Weights of a small CTC audio transcriber: 23000 steps, trained on short read English sentences (LibriTTS-R).
Rows from block 3 of a small CTC audio transcriber, named by matrix and row number. Rows with one number belong to one neuron. Each number is 500 + 50 x the weight over its row's rms, rounded and kept within 0 to 999. All counts start at 0. Numbers have three digits each. After the name is the row's rms in percent of the matrix's.
After each neuron's rows are labels from the 100 clips, of 14976, where the neuron reaches its largest size: "top examples" is what is common among them. Only what is clearly more common there than usual is listed. The data: short read English sentences (LibriTTS-R).
# u: gMLP up (value half) (model.blocks.3.mixer.u.weight, 384x192), inputs 0-95
# v: gMLP up (gate half) (model.blocks.3.mixer.v.weight, 384x192), inputs 0-95
# out: gMLP down (model.blocks.3.mixer.out.weight, 192x384, transposed), outputs 0-95

u.70 116:478380560508461473521472485470501562460539467532385515484500527588495425518515447491495552499486564526518530502404528527501475484539531576605468437489383454473410505504445497515423483476504584549474470530450487502459496457569540431544418437444514507483518497548503473608496550380622589508
v.70 104:433582512392438500479420508463484406438574453503420544523513620511511639470421534555489465521491522472483549586379462493446587486475519500603534486425489537588497471530487522533412419449476524494497507466486456512599484451526443620512544480557474629451432447504463445554452557465528526555
out.70 120:508534430487524533500511513454433581494585575448506433489429465533435536492488506454575473557562497516444460421431460458512519491537478544418413425622521452531565469478469446451504535459498413516478523399490478583523479378501460437438475410503460489499471499476468442482520499544495486457
top examples: voice: female; the word "you"

u.187 087:561545527518537554505481439427464460443543502418476541509497477608510499587547522492507473532541475496511424480507560527536547475563417494478537518500511355500603497450537544508528489556490459468537530615542501557485458440484490439453446475516481421477538555581378436455560517516481524499
v.187 093:516534474405537480530449484461518459513505490460401489510553555482497478464441498433415427434560454440416484501551479547577444485421451483494468483462517482507465480461578458466509445412529433544595553458528529501516530519463432526508458458470436480508528439509413583507598496356564528400
out.187 092:428514494467483487565454570493521529566531543448579473574455400559481524589461417551524544519419523486562561488501483503413481507466522539465412487473497431463501529547466512438421457468596540499460552567449517507505443506530490531557513428468581511437486540467511463548522580510470512482
top examples: the word "said"

u.202 103:509551565555526484483461467508419491526540524573539441534566431481465571467566558504477516459474491516463460521510540503430472416507472479520525508547536510423527446483487509424547574539517572535501438514540487497502430432428548436455490438536415503492547470397464484514608493458558477563
v.202 092:520518504442535463493467450465527562485565495448503484418457503495513500534554459441494388410439488442477486474420521496549503582585542501535425529577453519440462436473467526450510466522579542506485473461541422415413559496447483512437457533498489410517503527525535542579506432416502591576
out.202 110:546492576458485622542499510547557577550465471396435537445503530495546496525559474503514536449534450497566416489493391490530435550514511642552418491506420575533506522578434492590403516505498516476497547496482428419502453477462525465535467556540502490557359503510510502471435514506498472523
top examples: the word "she"

u.380 089:532394359544535537525493430553489453503487570494442444503486518587532522598538499482456579513560541494532451623476556463495538499558433588466496457512546463518541485512405512479437450439553436521570420551558527504529509499477564496458525539593439550527607529531513486458497523524529493468
v.380 093:558452506479468567475482521439422486564491575466526527389475435538585517501539580448449541498504435498525491529444485541498433530601630583577502526455554464577508478498506464436496456467521565485501430586561467480427562524472475527447521555535448571501569500522450444552491480553469481544
out.380 084:408505502517537491486506493446563504429539462483426508487559532454439451501495552546507514513522442496463526471508440502481556546398416391476532504512469505488470464489371525492609592558481453591530540438457515525556433574496497514516515581549567428498535552577512464541524521437389419382
top examples: the word "to"

u.20 094:558569476638571542517529491512500503450540628485492476494535465534479508442488417458473606556463612513455562558414537488572549443542526496484411469539434555461495462505443532473504615437440461430531432511491528461421475470510540471576406540590553496513590550640495454436536505527507535541
v.20 080:531471542616490539433499569560524478500444559557510433452517441504466443494594520459490457469459525466559492461464464407478453529544469480445548491521515493536470446447417426528532474473445540511553473537536505522442617556619432497491479518526505455530530477464511492581509496557503552484
out.20 084:389465510389623468525495551483477479546516535549474498507445476505527555487444482619497467535505504512450501481517516502474458613458563434332459483482572526486538566490509442444500422526568506534471576500492543543513565441535465527406453490512530530541513482573517594446490619461486525502
top examples: the word "you"

u.35 094:582471486591468468512478452526509438466485509426566530432471547485569513562425487559478504523394530553446532512508550487456492468420436463505527487489462510586546483591552605544471533434397525568391436527539460441531549475493510599519486426534475454560484447535469519478522520481521576508
v.35 100:539553324506508564480457488521507522397544520501522514508554506495481536544501451465440423522519542507517547478469476467446524548579559524444466508464642450549493559594581513493598525465512552562482491541510438558455469498534480457405408593438548621481461608541555524577508499439510431563
out.35 094:532468369457534491401487561510508486397563523453529460609482508508429499419505501563413576488472518514460393549526583497443568536505448394584555450531524474461468449472489587519562490451536595500485542457569510507521479555526516578509457539448483468520513471363543524476503534553480537501
top examples: voice: male; the word "the"

u.329 100:585530504501541427569453561567566496533458539444528402513460533480521505486465516488466508527554511531481553560558509519486499632604440511523470444508541508449479473515561429491509495514505563539473508487421487543587623438468407555525459497488520546519495556501427517531495459503550516486
v.329 102:520583428565388541552518445464559499436529472459453464563512485545500519526610514444486498526483492505466562433432439484559549555461559474521469480440500464557511473444569582557452576444521487498420575538520476466404443585540448512441461549513517546568438550491481475422428487489485441399
out.329 097:533484404527472414517510522543506500518598537461531599485561478500498555581491579530560578461558512514530367444492462519397560514510495506465566597463476554506455419502409505379481489503494583577449512548454484531541475588582479498528522511508480472437545494450534509423575482540543413428
top examples: the word "his"; the word "was"

u.0 100:482490498535532540530541421471408396505568479501466449409617435564462503588567458525479524493512529463534616484483488492561534477519611549433511429493561480459424494513566453552493578510430512561577564581529495421504454447515454540507385571342479544456513473500519462505497516529489557488
v.0 105:499527548464516432457472484500478510555437486524385516446582506543440560483530514470532533464517580521487536516472536486580484586500529480533427558504511493555439486609500518546540466538508572608560482501438501446403490467470386515476458490348521522589549489480496592614449507478476540438
out.0 117:597516525479517439556540438505641611530513496500405496456408493473516508421370527510457429525604561540425491477466541443502487479519502426470532477489460529517526508451471506537532472504550472478573480480428512473501507511463469507586540402492514596416483504521500581539466495502558420530
top examples: the word "she"

u.57 107:532489484449454487463465505489535519563468517586457601550569614488500508474539538471505542352466655532524461497498436606491494552498556486557503541505445441377541570561461550574603541542477504499469468627490516485484465559516504529531548535454541559457452391436518525496495481536535492583
v.57 106:503426538475386535494485623499546542500341553518510509487566500511538508454452408514506462527475549370471452487404499451485524403454520526456489418489551498488471503518432518551432555478472518525485551538501490567425535488530454534486471483375458581447437524482452494503528449431444555521
out.57 085:532439488561526550530559502573528606528503565500533520494495526484537503505458461363429418517474508644530480525540545437534459488421506527484495428541540487527521420390475491502481584363519493481474510540519529431350496508583539501398562504528466475551504569512469550493484555418515484480
top examples: voice: female

u.335 097:484568480495595500532578524536388439463527576421573426565484492401485526492494535477445577486499500505468569496477493565516511497542626445546629456553476492417551482492493486517569525531436488501545418452589496528505485509490461440461554589455503568465565557445484489481422403555531508595
v.335 099:489508578404434449524529473496420696564495561440490453438507599495446444404539499559502481530538533416510455535577536628463571574495538508490471594488550501457455483470510485458501562404520480542501526513522461469439506529473514441444395471563456493477495582452442513569597467437513524602
out.335 099:564467519491487551487416520484569508470497365365574615474468516451543530534561456505501557572472567449512465471486504474545535550527620565476456482464459537520492543549426508433494482499525494443482526435541439551542548607501524459399526499547552510532531359526436419528443578455552574500
top examples: the word "to"; the word "be"

u.190 101:539536376408488467518448497568491502494532474612575475534486490443457571527375457501520483569438507570559497450507502572393382404516374370482533469482560465410512454456519486583508537417381462535442448494538436452513433520557510531531524457505427478439462482487442457492504480581513484488
v.190 096:422493532530525502413406504517451489502436436524475473574528512564506469539557392492500513511531521461529550423421414594461500446536532404484565545465565435435483411593529562483476500506476510473507471469491422544610566493452446512499554497448479477487545506514460532499492475518548471502
out.190 106:578604559498457392440529544525548522427447566441538447563563561503492534418495479503477416440545480524545474473464529475589527505430580563569478456496534495589532548419467429492473584502545571421485491481547486424523566429505470448498488598456472502493480501476538488506493522507375547456
top examples: the word "it"

u.6 103:500437491557541540447523499503609507482536500479508516449505466480524483576511487473476441524551468539511491508555492482563508400545479470404513583513412493542553429546502417560545477548598454522452498441492548605537523553496486500456547526499564511437493506593547517478404518519468645488
v.6 094:512473444487490487532418490450581467445425531436434548478445425428525550429532498497401501448511567421558484513491482578485563604470523449576586495502410500594438405490545499459487547530456544462567393492442445522443502504535477514544476423545538501580450556458520478552458412526480491481
out.6 098:558588410482472546563552453516497532499549440526547484501536475504469467493530476586496495541488468519488632467521470482492495528576558548473465454598513563564486506419486492511580477533543577540508481502581393415478462470424595444443437473546449506500424440527505493461527492608459459592
top examples: the word "not"; the word "that"

u.18 106:504467417468516481462549514550422523475521504498584520500420580381467499515480450528588553483500587469468573463422501479500577479566463514443559557475592548538520568473468504523535482404511505664386526558469446497534474510529584535391497465533426482463556488562532517521463529563502563535
v.18 088:470563491462317614557455499453552533436497494394538565479506491432565419539474461466573486444501484496489448517502488540442403527448473412626531459482466482510507531426516495605561539425471457451485445523472491518438569486504551508433468511507447508532447544498415456514538515514478489536
out.18 095:456414500547473539457449598519433517447515491495506520443469549527511442536480567545546535566555543475529474425497498548468512538503522475517471504572577439412588435497415458481532532450528517587424443462460507497552392540542463478678494474537493521494519555519483516495587416558549536377
top examples: the word "was"

u.137 122:460507453541491397492519505520589548515416453523470422492415466480423541442556480551578497518478440460484585502510481425471519466481500450390511564529496550421590515491430526514496483490422484556526429417542437487524430570511460453483508417556465503412450580491505465531530595525433506487
v.137 118:488503545537486489500468494452447457603465448427534494529465531568439476397537386485475428398585459474511514466414417533500523570588615443563542477470437550545452559539551444545550534550552571531474484505495523498438561467416508502457487495489538429475474531458542510417435441494504569505
out.137 138:466590529497526545567535469536463450440473466490439540565583524539538446511443537453502492475590475507549457540622526590486457457472494477531507502479537528501520542423545527492589556517540513594453561564592521523434615437498509481575498510499638479466539494508478523507451494498531500345
top examples: the word "of"

u.220 102:518439527489580469390488454530561549410450489521482578525364474555498382511525486488491487468528564502628507506499491596463482530500461539497553538472444526466462355495473521525631528532467562542515422561570431495458628502455459530422523535564488469544534513535448453507519559482527549564
v.220 108:541599463447472457536536622496432558474429570407446552559476510550517550516519521494566492513403552557538439473470395445511501582533565538494577499542509542517501475513481534414432547533565630489491443569475502533498524451449412546541465552521460535492425468548501546543468523452524515529
out.220 096:472431569476497438496505466439497472450457443453487474491518501564481424495460505592475527539558544580447489511386496486496475563520506535476554488439472519557546509487518475511539554474595528520477527555538622519511524496493480504580465499544557517458597426641533467411488517383516518494
top examples: the word "to"

u.43 090:441452460520512447447506434566512506551497503513580484470444422541416486556464537530497572474507550517476503523595513436497438518485489390475594493541422541401489595540444542514589558447426487457518479569554496540506513484467573520487505515502469519491589556455413483593485472492488457582
v.43 099:467521471465478528549507476532519478504583461428564481480492510516529475478509498450653500496578492475539474482489445539467499500512521506547477543523625444476512571485580538561552522459578481490419553555478496561500563538433444517510450472572427460586419450461499485551521457605518383488
out.43 088:571485423446507414568545543489518600503519525517607482543474509436461561582489444478508484469371512499510491422468495470500476416545469502449436416561492487502440461356463539586528570485410410467386470421442489381592403455509482488557441589480543562494493542487478398476400484573463507469
top examples: the word "not"

u.37 086:600525546435573463565515518488627450495516488463497565622561559541565617573542556521668536562552513496475545583540565524528548433551420488500486498578469411485601439487494454493469436560529476444545476426591542481485560492578500431465501512585562568515534491544403475430406505482500488489
v.37 093:459439528563561527473481451525488551463485467534506433505409506516458498491549427426531463487613523468470546569498399494484543571439466456497510510425472508511488527525406539566514475508507523379438544469544500431443433538560410503411382443457430449430458524564414634502525448374431477474
out.37 087:436461583471447507432422604504549514556490536540469449496557515543446494499421541460455456503509427490569502358465500615499508523444532488480555504465491511500544485568494490472512608613502443443481563427520473561524525499472455560518570475559494489523437529423507459489554592569493535550
top examples: the word "i"

u.302 104:432532570461572450532486436541500478556463312385529491537607533379585514472536555518630525530540464492547454517508552489514522494492504530541529482483508486586438477486525513419543420480553442481429515530481574531455526471456434412494438567484535472574446440456488508498536575509425487470
v.302 103:480486464557448551518513538375451468539513493502444475435608495573466489464493478518518410530505508464540524590446525495481507461534505481485431523482464527549331517569536327423516515468585472435557475499519461387465464532510499556475476511551505549533485511506535495544581564509520581491
out.302 110:497440532562569511412464554523428573484528426503451500471470652567535521558437537537463585514553475493512479502496604511466487509520376583513443495428535522430594505474470457572427530534474484499513541498486509440453448492486509496520552564524521475452542550600557501531487456519508627428
top examples: the word "she"

u.296 110:570530549437489486543472503390470543519546461439495432465527543464479495489519486430455443541523518387455477518517507440432455520477408392493576433455560477511475504485561419463456510454514497534544608443408475471526510427431443500448412570470400444540567496546445518448525535460415587571
v.296 080:486555436619552531542465585502465554490427474483454556438634485487508404461520445440502436484505430487410487403517526490543504513530512497555584405439528450488574456546503429500505541567436480495505490522581518463564438448536506525507525576452574483534419492429433466622512420486542443527
out.296 121:574500612517564570518620526513497510552484516543378507504483546493626563460432489498458517495526518577554478468500560486553464433529442437530498632451495492549572455492553559473544533522455479475535541497463533456543578594546522455491511431541422522498590504545423560496554470456488526638
top examples: voice: female

u.305 096:549483552444441485480444515530399517504515549456501557607512465450580470486532481537455514511491498555438473506436420529619532553533492542507479485422557472452492472456530491510468462600613571434498521414486525485579493449558532431398382556475493497464417557512523491529464492525452505415
v.305 079:487468486586429431522410494574487448491445525524462473527494617524474609504447509555477543482513471479491477530531504580487419499515520462455540517457529464570458475533468490519581499535457562489407527524431458459504508558521489574445482548598586425476461391507478463484480422505409565454
out.305 099:528619482516518459578531594438575500508494456512499532485488485519411430516518544501508454519531496473477483416573523427460511525534571554507451432545490506394464603568474463531399535415491525463504488521511532516495565532521515527589487557472466444439566403480466508521452449528515468431
top examples: the word "was"

u.254 105:556459452546399528418489548426460524459506511462411501531424415479454566461501440545612425431467518517479469544511432561392533529577483499599552484528554562515519481600463553549557493594531581490473443529429453561498533534430535515522445460477507549563431488479511516592547477438514509586
v.254 112:586445536464518489395407506422508487545443382490421399523519596584506456412567437584535378550542461479461525526541490482452511457473479488635541462432546488570412474504603478452477497434546480629479514496494476538504545443457505560426433466524432515531500446612543531462602536467475512579
out.254 112:457521490446526469521455470626482488489453482548548470614437569516479471497462512467368563422545526448514543431577492433472521509463581605466503474524477416519455500524511528501488453543453355543513531452489493473437487460503477535550490459513475400487533536456482401473492517505458526380
top examples: voice: female

u.284 098:458547484480500501481467412496458485506525386611554514469504463571559482474583476472411550501516544455382489524479548500499467476595564462549546464407545559580453487546570482492508426543463467459531399482525444514557471523534369502409527479413549439509577419466534478531482537474483581519
v.284 098:553468483545495453458549469479543495532496449474501526537531417601454540477524501483486580509574605421553497507513529505462530514555501479578553515477563518443417467428552508482419546463498434514431525513451451454530531525464559500497493521573516533291515436522401494540597449519535454522
out.284 095:493522492515573471398525492484412591414500469482516476482598512496430553512501488546465494541431453522520513472530528490503473543549505511494499525424492513473499523548532559495540499459385513510523500459393527572507566510483490448465472497593443480490521555485450501578536525509511560609
top examples: voice: female; the word "she"; the word "said"

u.273 101:522580516536602477555494580437612479480456532514519473485437453514428583558514437452583497459524482568564438509466488531492536476395581437455501530539454457431531497477519444454472448512504465454491519456489518505485472507410438502525549488568580549409440469528476533563484416511408500465
v.273 092:545518485547475437503464408459478483607461436468474508537525516505503438467518520499517528474587552460472562567493483626463480499407534415454337516505434631456467560533405538523495514514436552510433470507542484557391462553469557466519474409566515493459486522558427554621520412378475450552
out.273 111:454452486475552494547533406432626472484410491507461490503471529479446556384521535488488568482510339458433458488539482556488407505478494513490545539503393515503547498498473450547503572526438435479571466485392436527557480510501505605543483542560461554508442464477547435560564551518519523537
top examples: the word "of"; the word "have"

u.245 107:532390506505457441484571525496520592530404493568495480506478536463533524409505603528475527524589472459502525505426495386482550485486358520381494574422521469488483544513543468507479517479463456532537512468513529483446465491566475439457551463413514461503544544464468459527540494512507562493
v.245 089:451508495456502493545373467497398518525485474409421450511440465399547463515393522535478482473459519566560480402483509586558453576530423404581463512488571447433538652597476513522522451521476534530416531479498488484472501482499508529505436484408456479541531479409510552529455516518543431517
out.245 098:515518521472481498505457442466473546523549466421455543451525581523444433601552488425481536402562486528490491522524494558464473459444584583593465509543544476503603490493565622547553485554497465488499504468465486516470503473450501544504519599514482568432480493454473486457472476392537491477
top examples: voice: male

u.173 118:465432501493457466502516531411539487535506461536495516498421403422522524516483485429590463468485418502444490483520492525537440433544568491420503493506546371477530569556526425479509446556547552441600488361465531572474534500403558437564456444444462534487436517534538485500559506588415506501
v.173 097:540444441535551427402371547396440446502421498446515455516447519484451515468517411490545426398543481513542475488470390452488468652538558443566558487492490492483515628556544502503547464508525607463437436504475554523517497452411532524459429485460410433526479423432535551529479420479498476508
out.173 123:542623514503436494533529474538454503447533510525504570507627541552528459567482523525516554523476452505449494563463561506385526515527472456514506466464473500518520430465474564521565589552458388530377564529684551399484444599540602559413548544519492468464515461496447478553554468457581356503
top examples: the word "of"

u.290 122:554398567549472485486473470510500603529515548475520466483504501403478492447546584506478495455569556498425583503447464523556405538474420585417526500455394392531369526497532476466517510512537521504550561504455517427495476350534452470450590534479396430554527558488470544567453570515540538444
v.290 099:522459501419461413384487519462495585515532447483444445480502586456490562472492453368492495384544609530575533485410483576454428503464477449472486476458526591488480464546573454504531513562561500569479495515563511397525478623499592543463541512454564441506518486564600532594512497535542459556
out.290 128:574586491459533500533512607458481491558539508532437457544446551498544452550484485548479596506475529607583519469505488395472551444592550517450411505492507494478490482449511533568503493601441523581506528542581374532519550509461530565521491561498561493351487511545453581412475504463484471520
top examples: the word "we"

u.25 102:575433526492482405458501521493527468471468493544516376377423477493439524532465554535543426492515507494499486478410531458465410445440551385497499423547494513451548443378439529475404467504557482475530420426494503479531466461504502605521469470544471557520462388449492462518498463481484453487
v.25 089:565582471498543478462488519501503469424489495414530512510539556468547473432559403503400515510519532509488483489545470560468482464548615512555563386419590544485591410491429553478492490573562510595442423429473555497523400404359590536554483525546477540561567449672547474495495458536496481504
out.25 107:491491541612487577651458457468418484531506431504509503522508562520526543468487601582452441506513483426502509490528496516541457484480533518465484513563484480560475536448548504599503413524504467462449465575533585516420464550504485565460399472518521470499510463525451559543555453522576501516
top examples: the word "that"

u.140 111:435428462568529514462478542542571523450561571586452490533499505594494481471574483417592538475471581531535625505442445509509459413492599554493468599536451519539502486546526506501551482432558605585533505457356512567532397469540475460516500505496561500461506514493558469517530498546530568445
v.140 099:521457491492429456541406556516472543503532522450516492507383462477483476381429528543524401496464446575479530497496387524516419479525543482600477453510446494520509471431536437549419467426462575488496389470470515532378443587495486527490491486403504459437555539519581463627448391491543478496
out.140 124:572456393571382573617474479456423476533522470483466506470480516486505489550528543570431440553458453538496534588505469493479598488482528399500471457527529475576539423444420521499457518458509481515403492432547487479488524596564571554453486515558559489534538552487472532497541460381514428612
top examples: voice: female; the word "i"

u.256 100:449647544399491444408413456545450405571521473534438446443533463542421566492529469508464608483478437533489611576468473492389489525511564486560543568439421485512497550527538510503548449523456508561566456580464500531603537577491435487500453457477605500503495438491457494570436541523528439480
v.256 088:395552547481477521538483515553557391418465536404461462475491521522502509389471505573494519490545506452523497558557506570536434518557516588588387507565511522501406487489489505400440592469563419535490483517511532477523551448495452387432493571450425532461502502570452454539599491498543491491
out.256 110:427458477453466477512485526582527425480577504562471518569450436513535436562548458456560564444502486645489548453539482512604547532518551524405519494512471444460508532525513500555448503511482446542531521519473461520465511490514560478472476437390492507638568506518520534491439567580582542508
top examples: voice: female

u.375 102:536492482457453508433538576525485449399492567468543465588484502452529592500510520461460435564531407529587447521407478486538467586541500480386453455493475489533536482467511465420449556427513484525451479518531475494533493598558532515434514477516412467571475432545561413608559468540521452536
v.375 094:481490344522519490483503476485473519498487495415533443509497543494505525464533480538508458587459548519499356442511454513458486523511579478569514566525423512492533573442560520485474428527544548606452429439580547518540363537441465573504474505567484452489542480438454525536514486502476483499
out.375 114:515389565454507543415552450546466519532429551529509481489529570502474457526465512531425456521501467497467490541560444536432561513557416540495532576513572545480506509553596462482500523412472438550411521589510563576456505530545456454544454548523512632480500540515521552565531413540440487474
top examples: voice: male

u.207 095:474446484499537560430455446569522528451523550509537502477500482526621498467558395616552529508397467586561422514504464585471483449408495534534570484465449545587501506360448467488457560501545532463522452552505572560512516511454442576504495437516543555558579593490429596474561494555499434469
v.207 097:464564537472500586380512472458529566539563381441472561432615515447538518474489538489479496562461578494397500470474550502527556539560479483576479541464494544434503501509452545515544567461569484457532420525451493559531568511514481506503462435482432468458508447573521538577443528409515564568
out.207 093:520504469453571544392468498387518506436498493443414468541530470513499517529465633459492459550457486513514493562524558543541472535610478590505528475508502526531565503486458304508638503479470539571413472418466455516560568519480527550531453455545553456477388511435479518506523474503471479566
top examples: the word "said"

u.55 103:562473451534510519559555432483493412351477392520525478513564505524525439537455526584522461465425529435441452461600510539500500421487471442501493431556447517521505445493502529484522501431591577534433478429490404464461430459526452525560487467496404586529538469516612518449515494460559490521
v.55 102:587522545560478406421470523499448530569476517437419558504573449413469458567551566402394518430508548554492494470457495533495386600458508552508514537503430553492519500615506459552534563539472549547482480554513457477467522533583522479506524484491505537515504437434572604531495475493559516496
out.55 107:486531455424472528471522398529417536499569448512419533493567497523478584486573486427439476569446505584527500470495471542547437541513443524489464462438530456466557524589550452443414535504572489559474659488484499390480500448515497483432427488442478540484458516610546508582485562441524518505
top examples: the word "you"; the word "do"

u.232 109:596515449440455516495525456451566441586490482503497539555451427496477585465506511555434500521516458468512526480530498378454486516501547521559466567565523512551509529548482513501490548638491552430547546508499553487525534525420441518476508470506465517487543462512478413419507427509491589565
v.232 102:513523544412461406510477511383434523569471428473495497494446518520403568481477440567559499490563443478521471435486447466415505514394530428476527511482528504456559460491493503444502435538598528539492501464488509497453444484455475531508477507542487447504419482539572489553576484512358442530
out.232 108:545546576463481496545586417538516570554477477556534437357520459478520446519492413461528430427463449417530525505545460521488467536469393521478461552487511479519515493510603463477501508459503445429505439481456637475489454483496587450522508456532477487520481550441490479513443451526503528464
top examples: the word "that"

u.255 097:527492445534414549546549482504565461520506485463466434547642561527610414483530487447549486549535468515508463518466574540602547339489510473509509456536473461540499461539535507609568566552514500492441573514533514504504553547496431523475435502459552509469421421470499505469469505539517511519
v.255 103:479424520548548442503457531474586644608503506512533529441553551451515494498550482458477478444480561487548468362505481487483395528518408497496531506518484591465446404534460480477481546411502499493524614420506481464535513390458501507505424442487463515512432483564511597548380481477520487473
out.255 095:524477519434520586577474440467473422404526508484532436555496564606470464544496459484445514516557535482552475551522539582479459517471368586566403491490482520506519492512526396411507434521446466500492360478516499460394538464544492495526493435503463500464564403516558532492466581545571510511
top examples: the word "is"; the word "it"

u.241 121:480444580545558475537488551525520481583507431462441465416522508482563447466479546385521511442460519537449529445516526489511437554483452519485505522470470597483465497460541444450538558423393481543556570413458509549502482395483434433514444418457478527503540536604547475471545504497473492464
v.241 093:532489421468476503547478483481501511490436479431412522548489487409567489447477453448517532531450530602577419498541499571436365472488445538529537503467367549462560455536453438481495593440525519467487417556509503467543487587490519460478609583438545509500496484511432485577581510595535511532
out.241 124:530490541559549492580533562551483431489463521580436429461431650481530492494521557565447438540579458555486540504522464474514460386473593548457342498477594481517520524495568574559477460508491426426502507518621468472577488407601497558409467515514500482442560553490450525538448543467537480582
top examples: the word "to"

u.206 101:427418649583509435517455416546534610549495523553498506490456452512434515492506491531517496556564473453422448511463505526454561524463517485495475497501506636509491593505487528554513436462493538555518505585506511534458522522563507479482491541528482554529484486566523566508477431404492476417
v.206 096:546477519520555440502491490488596574472543529424498519448427430532516483538579562486524469415457370490487386487446532505508451522473456509555534510582490566441478491526542532446549585428581510490481454475478469492589597559488468477434547476593487443532490554559561534446520552450445450596
out.206 096:463575427364512582534516525510447540517447465533503466571496555487487442568630507538438509483542473539602428478540448391416501493503542545473438484551416579540491446505467486454543565398442529477483467482537506446550417546566524577522430416455536487490518491528527575593488449513493462589
top examples: the word "i"; the word "is"

u.113 095:472495499499488524525590494490518482448606477510543481577475461522516574527483504480436510448527517354476508554517502382460536503504470466451563351450468515475487433469488535466473493584471461435560502578504415519499487507420489527470513553613497471522590548536562461480529509537469488480
v.113 096:499487432514468551489530437508546549519478517377453484581478524528472539522443550470487447426507608538472387568578526429493528568472506530498477556458538512538583481518528460418415531496458563527454475582463497486581530613463435511536501445513410595512482543506499527477526439423505492570
out.113 089:495501561490476466455447540481465514496524534608485456536492517498416522518510516580595481457542508530529487509537590536520474448501512498501473474442527493449548618434445557541457489528542495484422567577547462415517418502598517581485423571460551423476454449544596381512486470468459503540
top examples: the word "it"

u.323 109:446559595516516505523517528568569604538416505489458476618523571425447554524625623475431540464479546486523413551529557556471472510473497584493415554527580563480476495547445565496454536454558521529428502439479509491484473483450581598562553491512478584532452447552458535388460494499530374568
v.323 105:473529500507469456514497525477480521492372552403478488495399508431512575511507592450500527492429520459495473444391472482472493587539527521539501569391420581453443492536488509539488486497507512396432482460472507529489573472591451514527528435453508455526454550560448435599558416440469578469
out.323 117:523575441460548506520522453452575545502565456468457557525535466577484531495524584536540448571558509472477419488566487529569497563513523490455502448488397468527411520467420521522487459539604588549519496465531428526476534509542414484506550448484449597577414490456472463537459492436480536481
top examples: the word "it"

u.303 100:459603556568533521517517428513501492500444542449498456485465502418594485394591565511614544509499495493535454467496511512538523432564361433385350490436563538522520395523530457471538489596488425564583530446491452546505481457461501411520496465540532480542521503548452492440561580525616465518
v.303 122:539478478515542488450428607516527563654447476498461524561567526522506408487511487543410442451456563490507416527520436590494414551497474420626522571562541556449421572511497431509546545505426533503454434547558475430502509380357511472477521496518552547489547502515521600544468453468454448575
out.303 107:486478422509554452474505484466496504571457472562507549533494531480451506496605491498479494501512502534513633499483434568493489507555541399518545529492562497506622452542601502428557518560467416542498569487507527526426509475474453518461556498449511546549468430467461421480451575560486448437
top examples: the word "i"

u.336 101:428469530464417496439500482412497473500456442496426476567418455571430524503482516532559496508440526452450524480400446470543438464442535394427536519476508451449505521572496510559455529456483512471534450563478462505452495585417421453539504454338539578372507445452422574418571500492422507469
v.336 105:541482490611512542547483472473549509551473448446491532496571511499540412452469558473408580442436509578462401450418546566503497537465444527539518595464499546533550523529540522428570444424582514545467459512516507476515567449470532579446505477522528572546469506578500449532476486491567497460
out.336 098:559534526451407426456453448480476461519457510562428549465409395502439511539496510481605509516435505536521530491531548572538515485466471463547495437531458501536472567561410563519474444423512446410490474589481453548445496539577542518505615547457478558461400437482462572509582529563549535471
top examples: the word "for"; the word "the"